{
  "arch": "preact_resnet",
  "model": "image classifier",
  "dataset": "photos of plants, animals and fungi (iNaturalist)",
  "train_examples": 77898,
  "image_size": 48,
  "crop_scale_min": 1,
  "horizontal_flip": false,
  "targets": ["class", "order"],
  "num_classes": [15, 67],
  "norm": "batchnorm",
  "hidden_act": "silu",
  "drop_path": 0.1,
  "depths": [3, 6, 3],
  "kernel_size": 3,
  "stem": "deep",
  "avg_pool_shortcut": false,
  "widths": [48, 96, 192],
  "label_smoothing": 0.1,
  "loss": "cross_entropy",
  "init": "xavier_uniform",
  "residual_init": "zero_last",
  "optimizer": "muon",
  "muon_scale": "original",
  "learning_rate": 0.0097,
  "momentum": 0.95,
  "nesterov": false,
  "orthogonalizer": "newton_schulz_5",
  "adamw_lr_other_params": 0.0018,
  "ema_decay": 0.999,
  "max_steps": 21000,
  "batch_size": 256,
  "epochs": 69.0,
  "lr_schedule": "wsd",
  "decay_fraction": 0.3,
  "final_lr_fraction": 0.01,
  "warmup_steps": 630,
  "weight_decay": 0.03,
  "adamw_weight_decay_other_params": 0
}
Rows from block 2, named by matrix and row number. Rows with one number belong to one channel. Each number is 128 + 24 x the weight over the matrix's rms, rounded and kept within 0 to 255. All counts start at 0. Numbers have three digits each.
# convs0: first 3x3 conv (model.blocks.2.convs.0.weight, 48x48x3x3), inputs 30-39, a 3x3 kernel for each
# convs1: second 3x3 conv (model.blocks.2.convs.1.weight, 48x48x3x3, transposed), outputs 30-39, a 3x3 kernel for each
convs0.0:162093070186147102120180162100127146125149187093107086128145116124117131141125127101100131107117117091125120110094132122140123139130129103114144129103101113092079141077116114117112124105098101120170112107157144096120130114099158170133147157122116125107148140086164181096
convs1.0:136120129127165096086142128178157144154128088162153141122163133147146180162162139110120096108116110149127128162096098121103147126116166113070139123115084120104104103080097099082124117083105100116091146107119126111110116166147139157135116124125110121148138122115123134097
convs0.1:097077123118113101089113122127190173134115114129138146103127166150113153136115127108106139083091092127119107132103069116134103132129144099108104130115132111140143133130108122091103124117095124130131151107127094089115154146102141145125129119144099115116098146159114090086
convs1.1:128143124140131139139114125095124112119112130133098132114096120107105140168118100121147143129116130117127113100129121114112146139141117132123113117105077127119114117117153121126162114138131122121118130175154122168163120165164102111096139113149138101122148146134133111152
convs0.2:134146134109116166120077163095096104098114112151147084122106078117103115142144132141099108104119126117115149115143124120129125148122108086146107094106154107106152097116137111100124111130143094113123182141131090163160132132135120133131115133124080164150092125175120105119
convs1.2:115121081144189097131115107113139125105133087153102166137147132166118137121171108159190101119119129108118150122122120155167144150092137169190150162107160145148167121120128100133144086076131145129119121075128122130090135116121115134206116158121090122156155154115132127093
convs0.3:124100123136147102157138134110155139128104125150109123159184177112110161123128129164163116130152122155150177123113112127081183124117081098126108129164085116161143110107143092096114108141115153138132130114106122153132097100143114130130146164135083153142121103141134122098
convs1.3:126115147086117118101168114106107187138114151154142070136141152156208170119124158072098141136124156125112125122154135133172138223158102085112078089157122082127118076113115095136153085062167141111091134155167132176130122107178094069121122088098181111088116139099129136118
convs0.4:108080196029154131228144075138153119085159088140098141124099141113115121130128122086133135165144153124131106152110127147127137106090104112125146113119122132138121074121131113123084114113107133114129107124147118129114110112131107135122096133110164131090142132146127109159
convs1.4:138189091138180131144157072137141083141125128146099125152109108137123153132137134112108146141114097123116124128153143141127090066096101161126104144129155156156139112169109122115111133123088128096135155163156127138145108124132102099131087145118145122151133120108082084133
convs0.5:113138100115151103118143112143161124110104116096119137109103122113125143109151127122099139143136144110122142152134130098121137147115152135130122151132107125129120113115116130104130137142109140134110129128108132115115122133134145131114136118101110109124110127145107124100
convs1.5:162128103149130138116135102169083142167179178138138149141138095145140137130133158157119148121094140110079100086083128113131088145147110112084105128128107157121089120132108097099102130106120121122183125144145140116133123094151132133188107133145142134131136122088096149139
convs0.6:093098094139147131103166141127145092098154157091116150135152089133139086123152109132101114126129110116128170119115125116143112109124114135157110093164110092172101089141094098129097154163137132113190131117123105107114106113121117088115149126119080115121144117116149121164
convs1.6:113129162122148142123125137145129138080137127123145146136117116134140100138103133173142130150151111147175139132123072147127102130149140117190128124151157119159129119112103143086126135094112101130140136120140135085116086150158144124111112090081106134119101158137085109125
convs0.7:108093108115091117129133121163150134131116074159116149164139118091117115116124114152144176147136132138152154113141166110110128141148121139088135110117119108138156119113133133104135162137125115101098153134153126094156105135121104107109112114169112091106104116103135166132
convs1.7:137106137110113108162169137110152111166154142146157163128087076151146125143136116146134118095127120113098133102124131114120122152114117108085104118145139082103111163156115143139183107106147157173126179174166181178133168148136116136143134089095124131136159114143129121179
convs0.8:123143093103163159097113093121117170077107144101098111094135137083121085132137135089117106111116123197130145136108108167096111093155101137141127143116114148117101163128113126080115117158131143102103109146124124155128138100087110106142118102141127131087106119105084103104
convs1.8:129138093147129110110133115171094075125153124175122090136125172156129156122114135085108165172115116150157121136100101098120107124102147153118152134178127160131137105097116157160130158149165106124129135129123143157142165145146159156150155130167132150125130132122127138133
convs0.9:152093145194138134110121113117091093082106091100091112116105108132136134141128112147109140149124156139136151130139114139154102143132107154153138176155127160128116122132121126135134163115104187127091146118127120059112095117133105099098119138096122106097111154104114149127
convs1.9:092113107111109104095118154101117131113110134134162137069114146115134127115149150100116102116123140145159144141142133166150116174124098138112142129142130120159146142127112105136108112116104104114105113139107161103123129144095121120142081149129086095126137169106128097107
convs0.10:151151116132136180134138220083079130082124121151103086122098118117118120102099109139123129136109108119118087107112151111127125122135117140131100137134113139135121120150129089109138113129111113125138108106120129105102137125113154128113167132097124158110086173126097114172
convs1.10:098101097160119085122134136143107154147126116168176129108123101085120141131127131096106142124119134108155138143105120162123104164125125121113158133089165078096115140142147148153144132132173133110101083125128100072108143123139110127146101089150121158108100119127126168102
convs0.11:094117135142107145083086108124098112133128106102112101152085141169089127155096148083121133103152143120119125113111108110118163083152147111078146106112181113130139146093173150085195102083149131145116135153145114139153142132123127114106105081115144162132111157107094134114
convs1.11:106107145116131113179156122090121139110112156153109149138195146112193098110126143106095112102168117135214135118140128123185155122140109103134132127110114115149116134110096123077102085082068124161141096141137113116152121118152115138139132196148121119131138118177171133135
convs0.12:131118130128099119081109097119118131092165202114181119081106117116148125164113106104105153117116140124138132120100098118164119181139129127108133129139133092089091103101156099146177143114113084111145107136132122088117113125110109116104139127121150089140123121122111110117
convs1.12:115104131168136120133162155138152115121138124103168167107124149120157144151127136109116137169171101181165170090136110088114119141103088121155123163149112140128104134145165134153103153185158093169148091143135139154123151156147131199150152134174181136094148112119149147134
convs0.13:118137149105113134133144105134141135098152120165123115146149099098135096097129115123108132153121135148115168166114080150121108144129105115085100116130095075118090089158117157151111168158147132103098130083097107122095132106097128124082134134111089128147131102158146122138
convs1.13:136118131131100124128093105107119128169128160131154162184134128175172159126143134152135172110111203111109112133157130152190106114117085158165118132140163130130128115167136097139160086099134143121137150138087144108134146125099141129106117094116136163151173197129144110152
convs0.14:101123183115093118073120112114132184142092153142129100108098130096121107146114101146082108125172097107161138115124099167130082148161118085108105084131144109117129128101150144139165159139164103160166083126132117157152119141124165130098125134132092071098121113148139111082
convs1.14:136121070142136117127107146083116153105147080144112121151142158143173166143103161193162104141146136129152161130109137128152142118151137154115099135167120144159150084147119129199128141145131112163112133131141144141092144153112151144130170162167134089145116105157143111106
convs0.15:136134099129152142129086103104084099122107167074199156090109117120111110180148127148154134106143221109111095148132120092138112136128170089160142126156195122156124112131108113116150097104130122105101109125159116115129115077136145118120157139134136101170103142190114134146
convs1.15:110100117120126121153140110159143129127143158157130168109154149127157159164180101163145138110131088129144135130107088106115123141126110152123125159140104142147142173124149191135103143134126126154141140146149132102103143156164098136122146160153108125108089110108104136116
convs0.16:149138168162097122143085167156099131100128142188130101099103182130119153138150122164125126143100132124100129144121117154169099137167131113178126114163115144139121133140133112173139127141105139148140141138079124141112130113110123110098110110108178092105174107124128116125
convs1.16:104105132090133158078125139113096111105117128112149147174076131098076147121084115131125093110163090131103122130175146104111126124108148152135096130108132155099109083117152141129152123118118138112137132136119112156132116102095122124114121120155123074102129127199103134138
convs0.17:090145079084083131128111104133098121117119143137131119160138170145133140163098140132119132137143085176151141116155168110122099124111109135166160105127123123092128178135120148151139172128151110111126104107111138101095145093092129116115120102084111135093106106091107102109
convs1.17:125133164154131155162132126135149134116150143101108099138142131162109130153137132154131156100111124116140102132149134143128134136130156139136128121107141143105140090106098133118163109127093173137132121147126163127135140107110140140158147139132148110135161151181138143132
convs0.18:116073101128148095131198160114118130081106148073147213105146126074141120104120130107104133122132124107114110116111118137120103144132116140150096130130131118103118104087122133120128122119132102110108099117119090122123122097089173153126142156162132082119155166143132163172
convs1.18:159153141093142173078161118172135102130143119162145114128083106174120093147148110149140164133141125132108116113184157132172170139109126127118089130121107122115118151171157156157129104150111086103140105102099100076094136122087107163150104113099143141109157129150129160118
convs0.19:111122104170084083174094083129111100161109117198098111178111100137106103117148111120134130088119110142130139140117111093119162105133100121153163090133138116109129090127126143160127181144128114138141126101118085110135163129095135109101105096137128146092125114093133112096
convs1.19:122107155113170129151158146100126132133158101123166127156107129114152156143170173154129102131103152122121143105114165156136124106083114173146175156146167144160152108098136147161079138120124131121136135178118155128124133118113129125139109146126123095160127092160097096152
convs0.20:118171083133107112100125117113092107098140113085087123152127128147120111091105119130152116107118146138108155138142144118106132113175120099106134118150152160142142155125100091098101102124128111123130098098099110133137114123156132139135103125144150191121122132116117111091
convs1.20:141137152109153168137156154106096101117106092177158211103084110126107113146135126127083146118122123099108125137127118145132130105147195096108092104139106121116094173139129158113120116127170124136139117087138113122145119136101154154146114124104154155130143108113141132130
convs0.21:156103121092108123133134117163141134133107128169128129127147165107119132141135131122126115110121103113113074145098109123117107121081110157116122154117127171155132129074120123105110135094088144157140160156147169137136128115128091100103128098092116134131109099135129129140
convs1.21:114139150150147137155144130120126098123151140101113095098095091125109105136139141169147161120103119124103112151137142117115125088097093098099128105108095129094129134148118148153163160136128147129118129130124138142122123127142087104127175131129095104111116111127129128130
convs0.22:132133149191141112120111143089120147152137136133064106107107148151113136147113102142121153136127129140136130104066145110104117144132147089131143094149115107112084129110146082091122128131144109129133094101114110140136164150135103111098128131132132163163102129107122125112
convs1.22:116123119131124090155125120087089163107104114134141123154154121134127090117103107165154088130150106149135085133127116094111112125147067087115132141131122110138104117163106123124140119110078126143127116133134110125157128146122115107127102138108149099103124122158163169164
convs0.23:110147133179135094155098115100120165145140111157154153135123166100094150098134154110135153114111115113109132142125117136085103116122132106103127101111114100114099171123107134142147130123158129139139159111117124148140133140109126115094138126113139134135128087089162114110
convs1.23:133144173127122132165094118148134129125112071133118104145117043142073126157095097146145151076118107144116081094139102112120105109126110117143128146111155131130177056084077159115137139099131127154165119174141134125103140116088114103138161132103111086115129158163140133129
convs0.24:178199141130110117115100096116076153146124090103146111104101106132133086155134111125115129116115118077114118131121162132107120152116131092072146109135118110123130121110109116126120126093104116153154112107150120097100139121144135135121129147123148136128125071111128113122
convs1.24:090097105087129125098117131106115123110098107121150123144128096113119102089106094112124087075055075170095112110144124153165088117086100170109134130147137124145110138104197142130139102118145168110134134101089113196106115157108172137128134195154108155084149145131121090116
convs0.25:134106128122103119129121127112105091091075109135144092136144126153166135087099102122131140128130131154113152109133094112122118141116113171124168167131120152178149144101102172109093147118150119130102156119146165112088126121126134116110105100088150138114139087100131152202
convs1.25:156117154106102154100153153106135139121120175125140125101091129150105104145151119170143125120130140122143122181122121119130106119144130138151163102146107112089130143119106111117087127069141145174138160130155126100122107136141133135152124097111134130119130144116128134118
convs0.26:093151148127126123126103117142127113148135135142121166120095107150137128078118142098134133130094119095119116142100131107081106133128098078136129128098134137161097111151138122079095146138112122149101152102095118079099127142113113112117096112101133119114159112091122173133
convs1.26:175136134104110105109165130134138121110111109131149157128153130188132142149141166098140143094090106110163079121105153114138148142102069155125119182112192137175146152137096145133112178120141109127094132104124125151168121128151121118165119158146128085110118094153110182138
convs0.27:120113081118119120161144073134167137128131085101109130080100115133119138122064141155131142160122143135132103130147134159138089160163118152121121155111097114105076144129110128100134113102144126138147161120142140120087099123105151125106128112111149139081127121092123121099
convs1.27:129107134127135157121120149154142120152155141106137150166178141138140111127126125134117109111148142160133095157112148104100170124159161135158112142143119169127154140154125128097114200123150116135152105123141093147117131120161104168111163150133136127134145124154140123132
convs0.28:176184117107103134071122089141094109064118241114127120130115127123121117118155150151130105115156148156126140122108130140113108115113113116120127131126138109144141123108103116113116103150137120117168096130132121146126116119122086093116101096123130141119143132109111133155
convs1.28:139112106098082098107163152152186122103148140166153122118094120121162117132128163123160122150133125105122119133146098159165126137127067152104142121150146140126163175131132108131163153114143131129150103138108103082105123127121138117124116122158152112105120121140090165165
convs0.29:121156084136144128154158132141117114126098103114101174147116154169145172147145159128139097112120099119127127132115101091117109124117121147138074148117091177126107118135115143120108158127138126142117122106108135116116133141122130126115104104104106148146106108104132176126
convs1.29:120110112161138149143114100115180121172131115144131105084081118082059087107114092131117164121137148132147092132141138114160155138098094100096139119113079145102098117124138158129122108146158080132134137094131097119131143127145125132147118110123151132126121139118124112119
convs0.30:178122152122119123139117152126110135174191059073144168106116122117161110083127137154149133125126103114141128122102095134124112118148110103126126140107119135132122136109122112128134135120123104137126108130134129148166108144154099097159126106139137137105115104127107122163
convs1.30:085133130106108117098149096136119110093151118109112152171113148135089110120149131152143145148142098103138101160145112099168086155089126121135145112085139142100136146115139118154168109160126126154111179150160135159129122118105123116107141125120090077100102118107125127142
convs0.31:100129135129112129146082071078129106132182133163160114097096094127106112144160151137145137129149126114147149155153113112090101101123106119108122100119137120138116109118144148144125133130144115117098124115106068122116141157163104128130083103107154122115140135122097118103
convs1.31:150117116130139134125143164135131138083087091132109131133131098151181140156137157128138162118159121086085122106090121151105142119136138175152126120112132161146153110153157141133129145161147108158137127123124143185137132123150113095107157143179142109090145129105141139140
convs0.32:140123127103064162099100119147163148134128131099118100132112120103139144130118130096122135130096169122092153130114137162112120120116080104102145099120154089128118126114129133122121078106133131139120120103122145155113151161126126150109153135110132078090124128107175136168
convs1.32:124127101106148147133134139121122111105087129134083134143120084146115132144118149115105081090120094117146120185145200119094157174091152127162111162151090137134102059099105098137141105144146117111151119080115143113148123134117135091098152156095131112078130133104142140141
convs0.33:157143112140069114085096188127126147122123117089117126111126131102138138142136101121108100120122114125143147120135120127156059150105133128093094117117101108132105107135145138128122111101127120123112137118091117135112124090100129097073171142116070134082122127154121158134
convs1.33:130174121163123159119146113151121055115146115070154108179107125129073100172112129107148135147142117166151168131111157146160163101167156176121145154119111123170143141152164144107131132105087160160140146118141117158143123130113168162131158153157105099142111157102075160179
convs0.34:090126111112170115104140146137145105119155124185128092154116119167095125119107079102130151118104157135123128121114125106099118098114143128110142144105146136114126119091095170139120148126130094139168098102160133090120109110111142126092095102115145122093128131103160196127
convs1.34:138169115175143136160141167119116078118139132108115176132148116124139122146166114158113161112130146145160153153161139170104215163130196143087142138125117128116122133107142082116135137143113142161123124140167089133119107123111075129181154144161078136162134124147107113118
convs0.35:150100132149090100110103131195091141128094148169128121116122150158151095118125110121125131143114113101129106105101146101112103134122121102109089126143154113134168123117132111098117128118131127107112100122132154122131135135139103160153118113163103089169140117182166146125
convs1.35:142129169131115120104117151122149143142118127122126103099125141125123109134117143137094131112140132153134114110127133199149113122109130132099119152136088123090120136105106108124103132157097178129151102152120178120144122159106142121132123118069088126125151144136146131101
convs0.36:144129106176160121185114118150103122094115109091099089095136155162165118128144103125145128136113122102093095139138089108077081092085113134119101113102106107101120160155172156116106142135130145126087142132145112125113104157174111094106134125154145112098153140116091114160
convs1.36:131135141096142158141104108116115145114104153131106134122132116119123119144094129153150125098126137129135175082115138128173162129179162151099154120142121139110144069060092100109100113132074098109135120131103131141134118127139135099133125132095119139116156124095163112142
convs0.37:150135156086094103121117109120143109162115136166165188098098104132135112120148070129108114164136111127156119168171136147151116130093109122140120111130113102068118136107099111122165146157174132123116117156136116113141180189163113130155063090040143096097121086077099113124
convs1.37:127133131110120124127137133151119084090095127131102120139124164162094114141120134137124138110140113141115114123164129126124077140127098162126089134113125128116123139137145118140135103094167120164134097129146088121155106077121102120096139113120170124111161139136151132108
convs0.38:158162101101182114182135141086094102134103121118132119123132103106146169106145132159167153155131116112146130129095131145090133150118141133138126127132107107153100127142088139150142141135140141143150124137122127126133120119111118153129139121122146116102116103158084110128
convs1.38:112090121141106133117090133146140171122089122137134151125117145106096132132117118172120170129147137145082123128095116130159133124096136149103154140125140158197142110128120152068138129108104093119156126118152071065154121135160095117129114072140107119138160109121117131159
convs0.39:131142097133151108101130132132105115133099128105115161165162185121119112083141094131143084119145183113123172143065149105091106151137107149175155081116129112136119108119112130146122097105162143143176098120128149112118097098118132102101119087124144115112142127159125119117
convs1.39:131124136104147157146155112146133132089156147101120115136157162156130128169140135148122098120114147137103125104139107177205157157164134133105105150088128105168135143160126139136141097140126109124128099133104109086121164104079100091100084085097115084125140109084199129078
convs0.40:121108106167147087161180084111091120137096113133136093115133117098128122145126121103125130090135145132150114109119105129138133119134133113094126118102118106102158111120130135098125126139105123130134115139144121126155092131142090111136120105150149110111141119111136145113
convs1.40:088080123123135114105104114155133082131109129143120092096138136105107137095078127151142125170125133143127116114115142126151125086155136168188168142132138128121145116107083106122114145115123146093103114099128146121123130148153150138093143099089155136139136131144122096114
convs0.41:114133128107127113160118130119114115123125120154078094140128095161143128127141133155099134155135131112133116117094124073104128078119128106143123124140085111142123135128163112158123107111116136118118126136092117129116141122112148117122130110153100128144091129139132147147
convs1.41:164112106143118094148140150123144110153136104130145119159169125144114162118083114123068118127094139138146143169193179132217128130147113123141145121149128136115122112121091125135136129159133112100112136085127131101140125118160163150119159167090141118122089117092107136112
convs0.42:129113083131158127086109151144112121131155159200157106124098133156098105111095123168143148145134135136135111131113138129111109128097092152126129128131096128118114155123136123163153117136129072127111123130122112115145108112122158164140114123107115119089147153092106103089
convs1.42:140099115119121091128176170139097068100139131131161194124119109131105105189151102174162148115155133120115085136105119085092132142106126154108104137119102078129131154131136124131158186115135148122126122133176114122117147139158091149169097098114103116160134138127160149149
convs0.43:159110096088108125087113082176141134183135078155123094123121132121127143124093114133141137110119115115120123126170140134118119106115098093121110107094102123114106147138121152092118100120108119140128132132131116143134153137120168166123149154157141125111069113143080104135
convs1.43:171133089097105135145111126150149117145108135137109128134122144155169118125158153119109110089087115092113115121076108130118104168165145147107105146107114094156112106148144105168142194155148109108170135114144096103098171127105118094106097088059121146112172130151137126172
convs0.44:107147165116089125109096123073109146209118105105137144131174105141147129150157102119126092138129123138161149132156173118130107080123119105110145114096090110114155123131134122117119139113122152111100131129103146134117086100106110094128100087106119136145113116142142125164
convs1.44:113111094134114133105136112179119128138129146160114130140150105077148148108171146110142144142173125144114126157141126146116125147100103125153122136118113118155111139133137106136102138162165161101139125071106092125184105118077168143110134119117149160124171148101111139133
convs0.45:118098136105109154111129160117149125148149144113118129147118087166123089124089098140154139130125130121143127113123132124147142184131099140123090111110126133140142148125108139120112117112111093094119101114145092113156148131103121125148106153122082123152092137136113159158
convs1.45:112109129156156127111167131115170128147168140126126141095087095073076085112116119126108131120108124122063081096157126101143088115118087135083136155145089142124127084159077124157172132182125070112099135124143088132090139182133152151099177140137147116126111185110125132127
convs0.46:136083121126112114123151154080119116080070094102119125112120117117122141092123133078149113083143096093150128082141115112144129133133115165142139136111098098129142117147128134136137130135151176141169139101145088101098115102084137105102148133130130148125161143089150129102
convs1.46:119145166160125143101095124124105126133107153119114150107083091100105120152158131130127143145095121117079112114098152139109176154150143152148139131135154112130116177130159110131090137148127098089124102090117088097119147144105109091123129123123149126088127118110137137153
convs0.47:160080167108130159125145101106088106097159170149127103117119118136128162133130146115103119113103137116105122125134124142144130113136129146121125175151174111082121080140113140119116146101156141116110085108108144112157126106109115111102141123108133138140124099111085090114
convs1.47:094118084146108103099104151141133129089130126117163099120107075110061107127110128156131126138121145126152147135113123144149103099079067131118087090149106112097105150129099161121094142073102141168143164176138140122103125133132117114091141071126110146151131154161165151113