config.yaml
model: "image classifier"
dataset: "photos of plants, animals and fungi (iNaturalist)"
train_examples: 77898
image_size: 48
crop_scale_min: 1
horizontal_flip: false
targets: ["class", "order"]
num_classes: [15, 67]
arch: "preact_resnet"
norm: "batchnorm"
hidden_act: "silu"
drop_path: 0.1
depths: [3, 6, 3]
kernel_size: 3
stem: "deep"
avg_pool_shortcut: false
widths: [48, 96, 192]
label_smoothing: 0.1
loss: "cross_entropy"
init: "xavier_uniform"
residual_init: "zero_last"
optimizer: "muon"
muon_scale: "original"
learning_rate: 0.0097
momentum: 0.95
nesterov: false
orthogonalizer: "newton_schulz_5"
adamw_lr_other_params: 0.0018
ema_decay: 0.999
max_steps: 21000
batch_size: 256
epochs: 69.0
lr_schedule: "wsd"
decay_fraction: 0.3
final_lr_fraction: 0.01
warmup_steps: 630
weight_decay: 0.03
adamw_weight_decay_other_params: 0
Rows from block 4 of a small image classifier, named by matrix and row number. Rows with one number belong to one channel. Each number is 500 + 50 x the weight over its row's rms, rounded and kept within 0 to 999. All counts start at 0. Numbers have three digits each.
After each channel's rows are labels from the 100 images, of 14848, where the channel reaches its highest value: "responds to" is what is common among them; "place" is the part of the image that holds the peak. Only what is clearly more common there than usual is listed. The data: photos of plants, animals and fungi (iNaturalist).
# convs0: first 3x3 conv (model.blocks.4.convs.0.weight, 96x96x3x3, each kernel summed), inputs 0-95
# convs1: second 3x3 conv (model.blocks.4.convs.1.weight, 96x96x3x3, transposed, each kernel summed), outputs 0-95

convs0.48:521467445506406440445480528497529449433393452444469486534519436491475432513446528495463435458550460454412469446482508426507434486408505538522476514473409447517426499498445437441454480412523456505481411552498482433363509487475466471498477496396513618492469537481454416479410573481493482473
convs1.48:526555438545497562536532456450577561526483564486460474473471481476452403401490522493479546524576490555448487553397466608375452532599403576563545566543502561548481486538527476440448570508524515574512540458443530528443571551432466517524460459514500466484545524433545512527566457513555498435
responds to: class Aves
place: centre

convs0.85:398408466533511411436486492491488578484524523495451484448484466451500523465433553485496439455412493492519448464424479556528432473439454428499500539503521482539427521427439394507481445501506441447499425462446437486423480510371469438385484493500531448555567429491633512482442481477480477537
convs1.85:506536489580440593417624561519562484532592557516550511489441516528546525484503489509493526498399432586501539599528542400473528530466442609529607536442452516420479488555470490449496506495540514558521559453414523509538559503558511500545534538478449503461509554523587541492518580550455569462
responds to: class Aves
place: middle right

convs0.28:410508491495450500497522558550505549448478577486514482525444524375414469524519412484493600492498469372456478574414488461510574506530512559436547417449472438436484561493487419488444560475457617533493507553560493567462433549477544518559519491485559441532452545531589512420443493492468488471
convs1.28:538505498464478409475401436444415463483462479517507458478645446468446503496473486557432567483519488648563520405467418588496538493517463484535476467498437544498564495556596495450449568452466490505449488498421446516486421464473447403558467479540458500445522505465428539541519496437503556530
responds to: class Insecta; phylum Arthropoda; order: Lepidoptera
place: centre

convs0.62:466463483458512524458423581490493475407471423430459479481575456448496405516500404525542408482422501487493559512516438421571502429472576562467534512444483487418383487538446457500433507417472464545475439506487456518452493414433528539456444390472468528409436465523515468472459453443506516532
convs1.62:474389575603464472578465545477543477552569574508448470515551507594471406536500485517508489605624466568461482495580555589466583551513526498439561424503562507509575507439496460532513494562517491463535459497479533495567466592413550456457459503469536467542537523468446555566531555470518498473
responds to: phylum Arthropoda
place: centre

convs0.44:429434538513476457526502438476411518484460419485582591390484429509463535484443514446466531516489450513573423462444534461445499522508509435520448451537505417530467520472491463532509432414450441514486513455400511463592477519514472517534403519481460618440577556591424483488479552496475451596
convs1.44:519571491434450460567425528484529540510610550459467531471442530579471475490531488586552540436625449460470470482551412538534472460416480537499521545454439530443547461500543471521572448530550521393500430521511436523463517520441491499547619489546506511556524499371531474401528570521474547477
responds to: class Aves
place: top centre; centre

convs0.86:453532507472481496534382434494583489437481427497486481416491552480460512505373492541581480564556482501557563557459392478491370479447435474505525495482553484512464547513508418494472528491501495473513479505580433487472501492534470565426479421472387453453589393498518591540545506441560503520
convs1.86:489520454452438432541477531451501462397588493484520488546510499510557509474529535488476516423458538619387469528506440478454561475499574475554488415526386544469508480472505494465448553486481508411419522521464498524458472578377430423597560454434583456485531573528571482531500449502440494538
responds to: order Lepidoptera
place: centre

convs0.29:565436472471498416472427501497496522523444524489499395480411493460505513542477507500528523546481505564507443490461515492489516518424409360515456588472449521501471454521493410456532486512453483535387495408409519476591377523518464476526491438558501359475578507511499453461446588496534517461
convs1.29:555621554505490476476531550445485486486441471532540586554577539579530555494563460556501493480479439530458423509482574375511548535483523621519518559466517476499512557510518470595490455479599450483536427539549448483484411542565543558528503551552510535478466468468528418398460528532609517525
responds to: class Insecta; order Lepidoptera
place: centre

convs0.2:432470547503480456457457445491444526541447484465506431550397512435436624493479457467561591504447446535484369572522483447516484442524578502523482559497510488488487472435505611547517528510569505518506468454456412430585528553525435553558466511494524538456525529530437461444487529614480506393
convs1.2:551441481509549535488375462466393517461509487524514485497543477499565418442515481495485390568440476510442458497546536510514435406544463479525473550503427447501580486531484501507447491514540364508518612455543455580499514448445448455392514477385434490492497446478398460546531530525451513534
responds to: phylum Arthropoda; class Insecta
place: centre

convs0.56:485469451477425457531554428490494422427466458489545516492553424510365519556475415515463513447477494536463491475505490510585435524482476512401521397618485492474598529415473419542499489528489516502467451471470459540478579526521437414432444424537474526538516507548500606475608508503440451466
convs1.56:519562464504514479496472518576498425520453510517551501455494506481570544477528377471522449484440478471547434515508521574435529469451473568334504517526481436495536439495484603476491478438518485485445563534528551522557440467490543515497494419459503447385634449513403442481401467453434472468
responds to: class Aves
place: bottom centre

convs0.27:569409537563367451451502489453545500451488531489511543502429531548488500525428427480464477493457502551505482438521431477455593378499523440523458481445557412446474467561450516481401518559438523527561427491523527450409440453492397490455558484435461507541487537447472547463403545452459467482
convs1.27:442550464490536482562429419457554453434465475470451443551507501303504515509560512520429534415462508489481568514466597388459429476514481533530518497566393515576462523455408474535466551422500474482505542435441550542519513506501486503544432469458505449519502535464525578520523520556448461568
responds to: class Aves
place: centre

convs0.57:493445493457388522497461492460439459485452481584503501510539502436420459408543523420477490509490587501463487495531460489419442448490561453536507589514501497493557515473391478491494513480557433333541496521473611478506486564548475592458372486459403494512432464521455452485459505433501486477
convs1.57:584575540460524569456465443440486515520522554543462548458451449477504549524512462522602517482469448511497465505601549457509482464513468489570498508551474502560639502566562510356574560566539509584485593485539444526537512510474396456551519523552536550495456603547521478562444459511456432492
responds to: phylum Arthropoda; class Insecta; order: Lepidoptera
place: centre

convs0.79:426500463442474514487493465464524479460436549547497436542546522493399487430467493425452469417594463511512472458508442548503460434542516420583569486450528435428582526531546579481525538458444532453480531475539490491484473554500483493438510433434485479583452478505510446481539518279455460517
convs1.79:469511610498453507489382493491510424525542494437518515521478499502503496543484502493452447538471576428495503511542513516553472480536572533518475457529442518606526507491499430478477516437473415446402476474486424513399478432418481463515432334492494397525481480488440448629466405531482542502
responds to: order Passeriformes
place: middle left

convs0.34:525442439519551404449454526504480520521465515510507528486443493418447417518492496508530425545508572488494474530387426559416496482490465472385496496466483522524373474471535446487514502425538469472395464525451461394450470498514584482417463383457488481525488522436489505537385458573509469426
convs1.34:537530427377509452481491479495486488539499443448442535506518522505529570510508535505407481462498485483506600498528458552439523490484446463614537548535479472510566460533543590621591528481489416522560418522564474514591448599459424510546570518443507454475514401495502416526494545434579552496
responds to: phylum Arthropoda
place: centre

convs0.24:427451494462516548506487482542458463482397540510473464543467422441459429492463486400572519450496446371459546508460490487471509580467479499531488519496543427518396472531504497415488461460421525393426549582432538522526522509599547418433453477463562579456574462578495504480527540526506507421
convs1.24:497411383470458602509524482509514591409548548437469447507448523500575508592492537564506489507528593383517577500554463477551489486448519522430494502524426503486559394486439534513436529555515578461501538469532482518503451486516579547508446419531481456545545511480416520454517481533463613419
responds to: order Passeriformes
place: centre

convs0.4:485502511472482580554510497430506628423550439477434493492535421452464526541523445450541400439575459463456466500488464500537488427483548477465478486478500399485497588487449469523504520468514522392506509470434495473522482437525538481434401459361357561487411501426439491455464517489503502504
convs1.4:473448513552578424561525581505406499556593549513517420454502526532486476513499462502456490514477449634481504525611418610482553496473512399489468407470481560509513472411501513565451441447442450463435454416498526458497573499438453509496489488515488499507465562529449480540566472536530378510
responds to: class Insecta; phylum Arthropoda
place: centre

convs0.59:508472507446450414513550414475431501536505568474567473480551411503449418461456492462481477433522530461472437489505498476541483569503564451504563413514453460500549458506498407488424481425417531504580611466578465508475474511445444399492343493523465512462465521511529479527413522505480499614
convs1.59:449515567488503405526517438526429472490472485474485454539490500468579582587532469504579479524480501424465529510405476483442471461517387455423426488539480527525471454481544530445575505503520455516453471453469469481416528455612436535451585460381514496435570402543505473406498451531593471499
responds to: class Aves; order Passeriformes
place: middle left

convs0.55:532474421464443513469494521447549547435440466424538486488507530576524473468565454478530447484534443597526497470568484373472526450471517493408465548432435562511486515549523472517503411537519453545550421476432438500469500414490492543546525373536484455409406522501468512506404446407531429474
convs1.55:453564548515563480541507517501493410483578521557424512538537524565461513461445545453472441487465491446453363447513536598543468507526430543520444524540512423516535493441457432547468446550478554538521487451462495452442384529449442474497447433496563457559407509443494538588602469486588518443
responds to: phylum Arthropoda; class Insecta; order: Lepidoptera
place: centre

convs0.22:418420473512462470444431517497482458458495459497437478476475398488400499410465457463494475435467490439503458509513503503525511505529611460493483457463539556464533537572407564500463466462500535487507501479491562451454583472498610445428514400552400492514480471514596575456371539488440415464
convs1.22:494482477457491527509555607499429534590541484487519509543535515459588446545565502552508515523507484509534505508533471580577533547599461499462501482584519440443530491446478475552550446507533590505618496478497459544563533527314505449482510457537437372476570471388517460548535521499529502488
responds to: phylum Arthropoda; class Insecta
place: middle right; centre

convs0.32:423442363501478468563488554417593519474444413429474454495521463446499430523465487518435484435487539452532454499470534442489471509459512431478426524450458497581435565414521539504411428567558528496477490476459497460445440463480565500429580444501458498510479484423421497394553538511581469527
convs1.32:531510554579391539449426522505474490571465548572514505486580584509465476527628545500522479509490530498521504466592561510488465528414567509575499540441482448482561483547459458545561549437547450431537562470500613422564522526449500460553547534536479505526430503510587530520452558512593607472
responds to: order: Lepidoptera
place: centre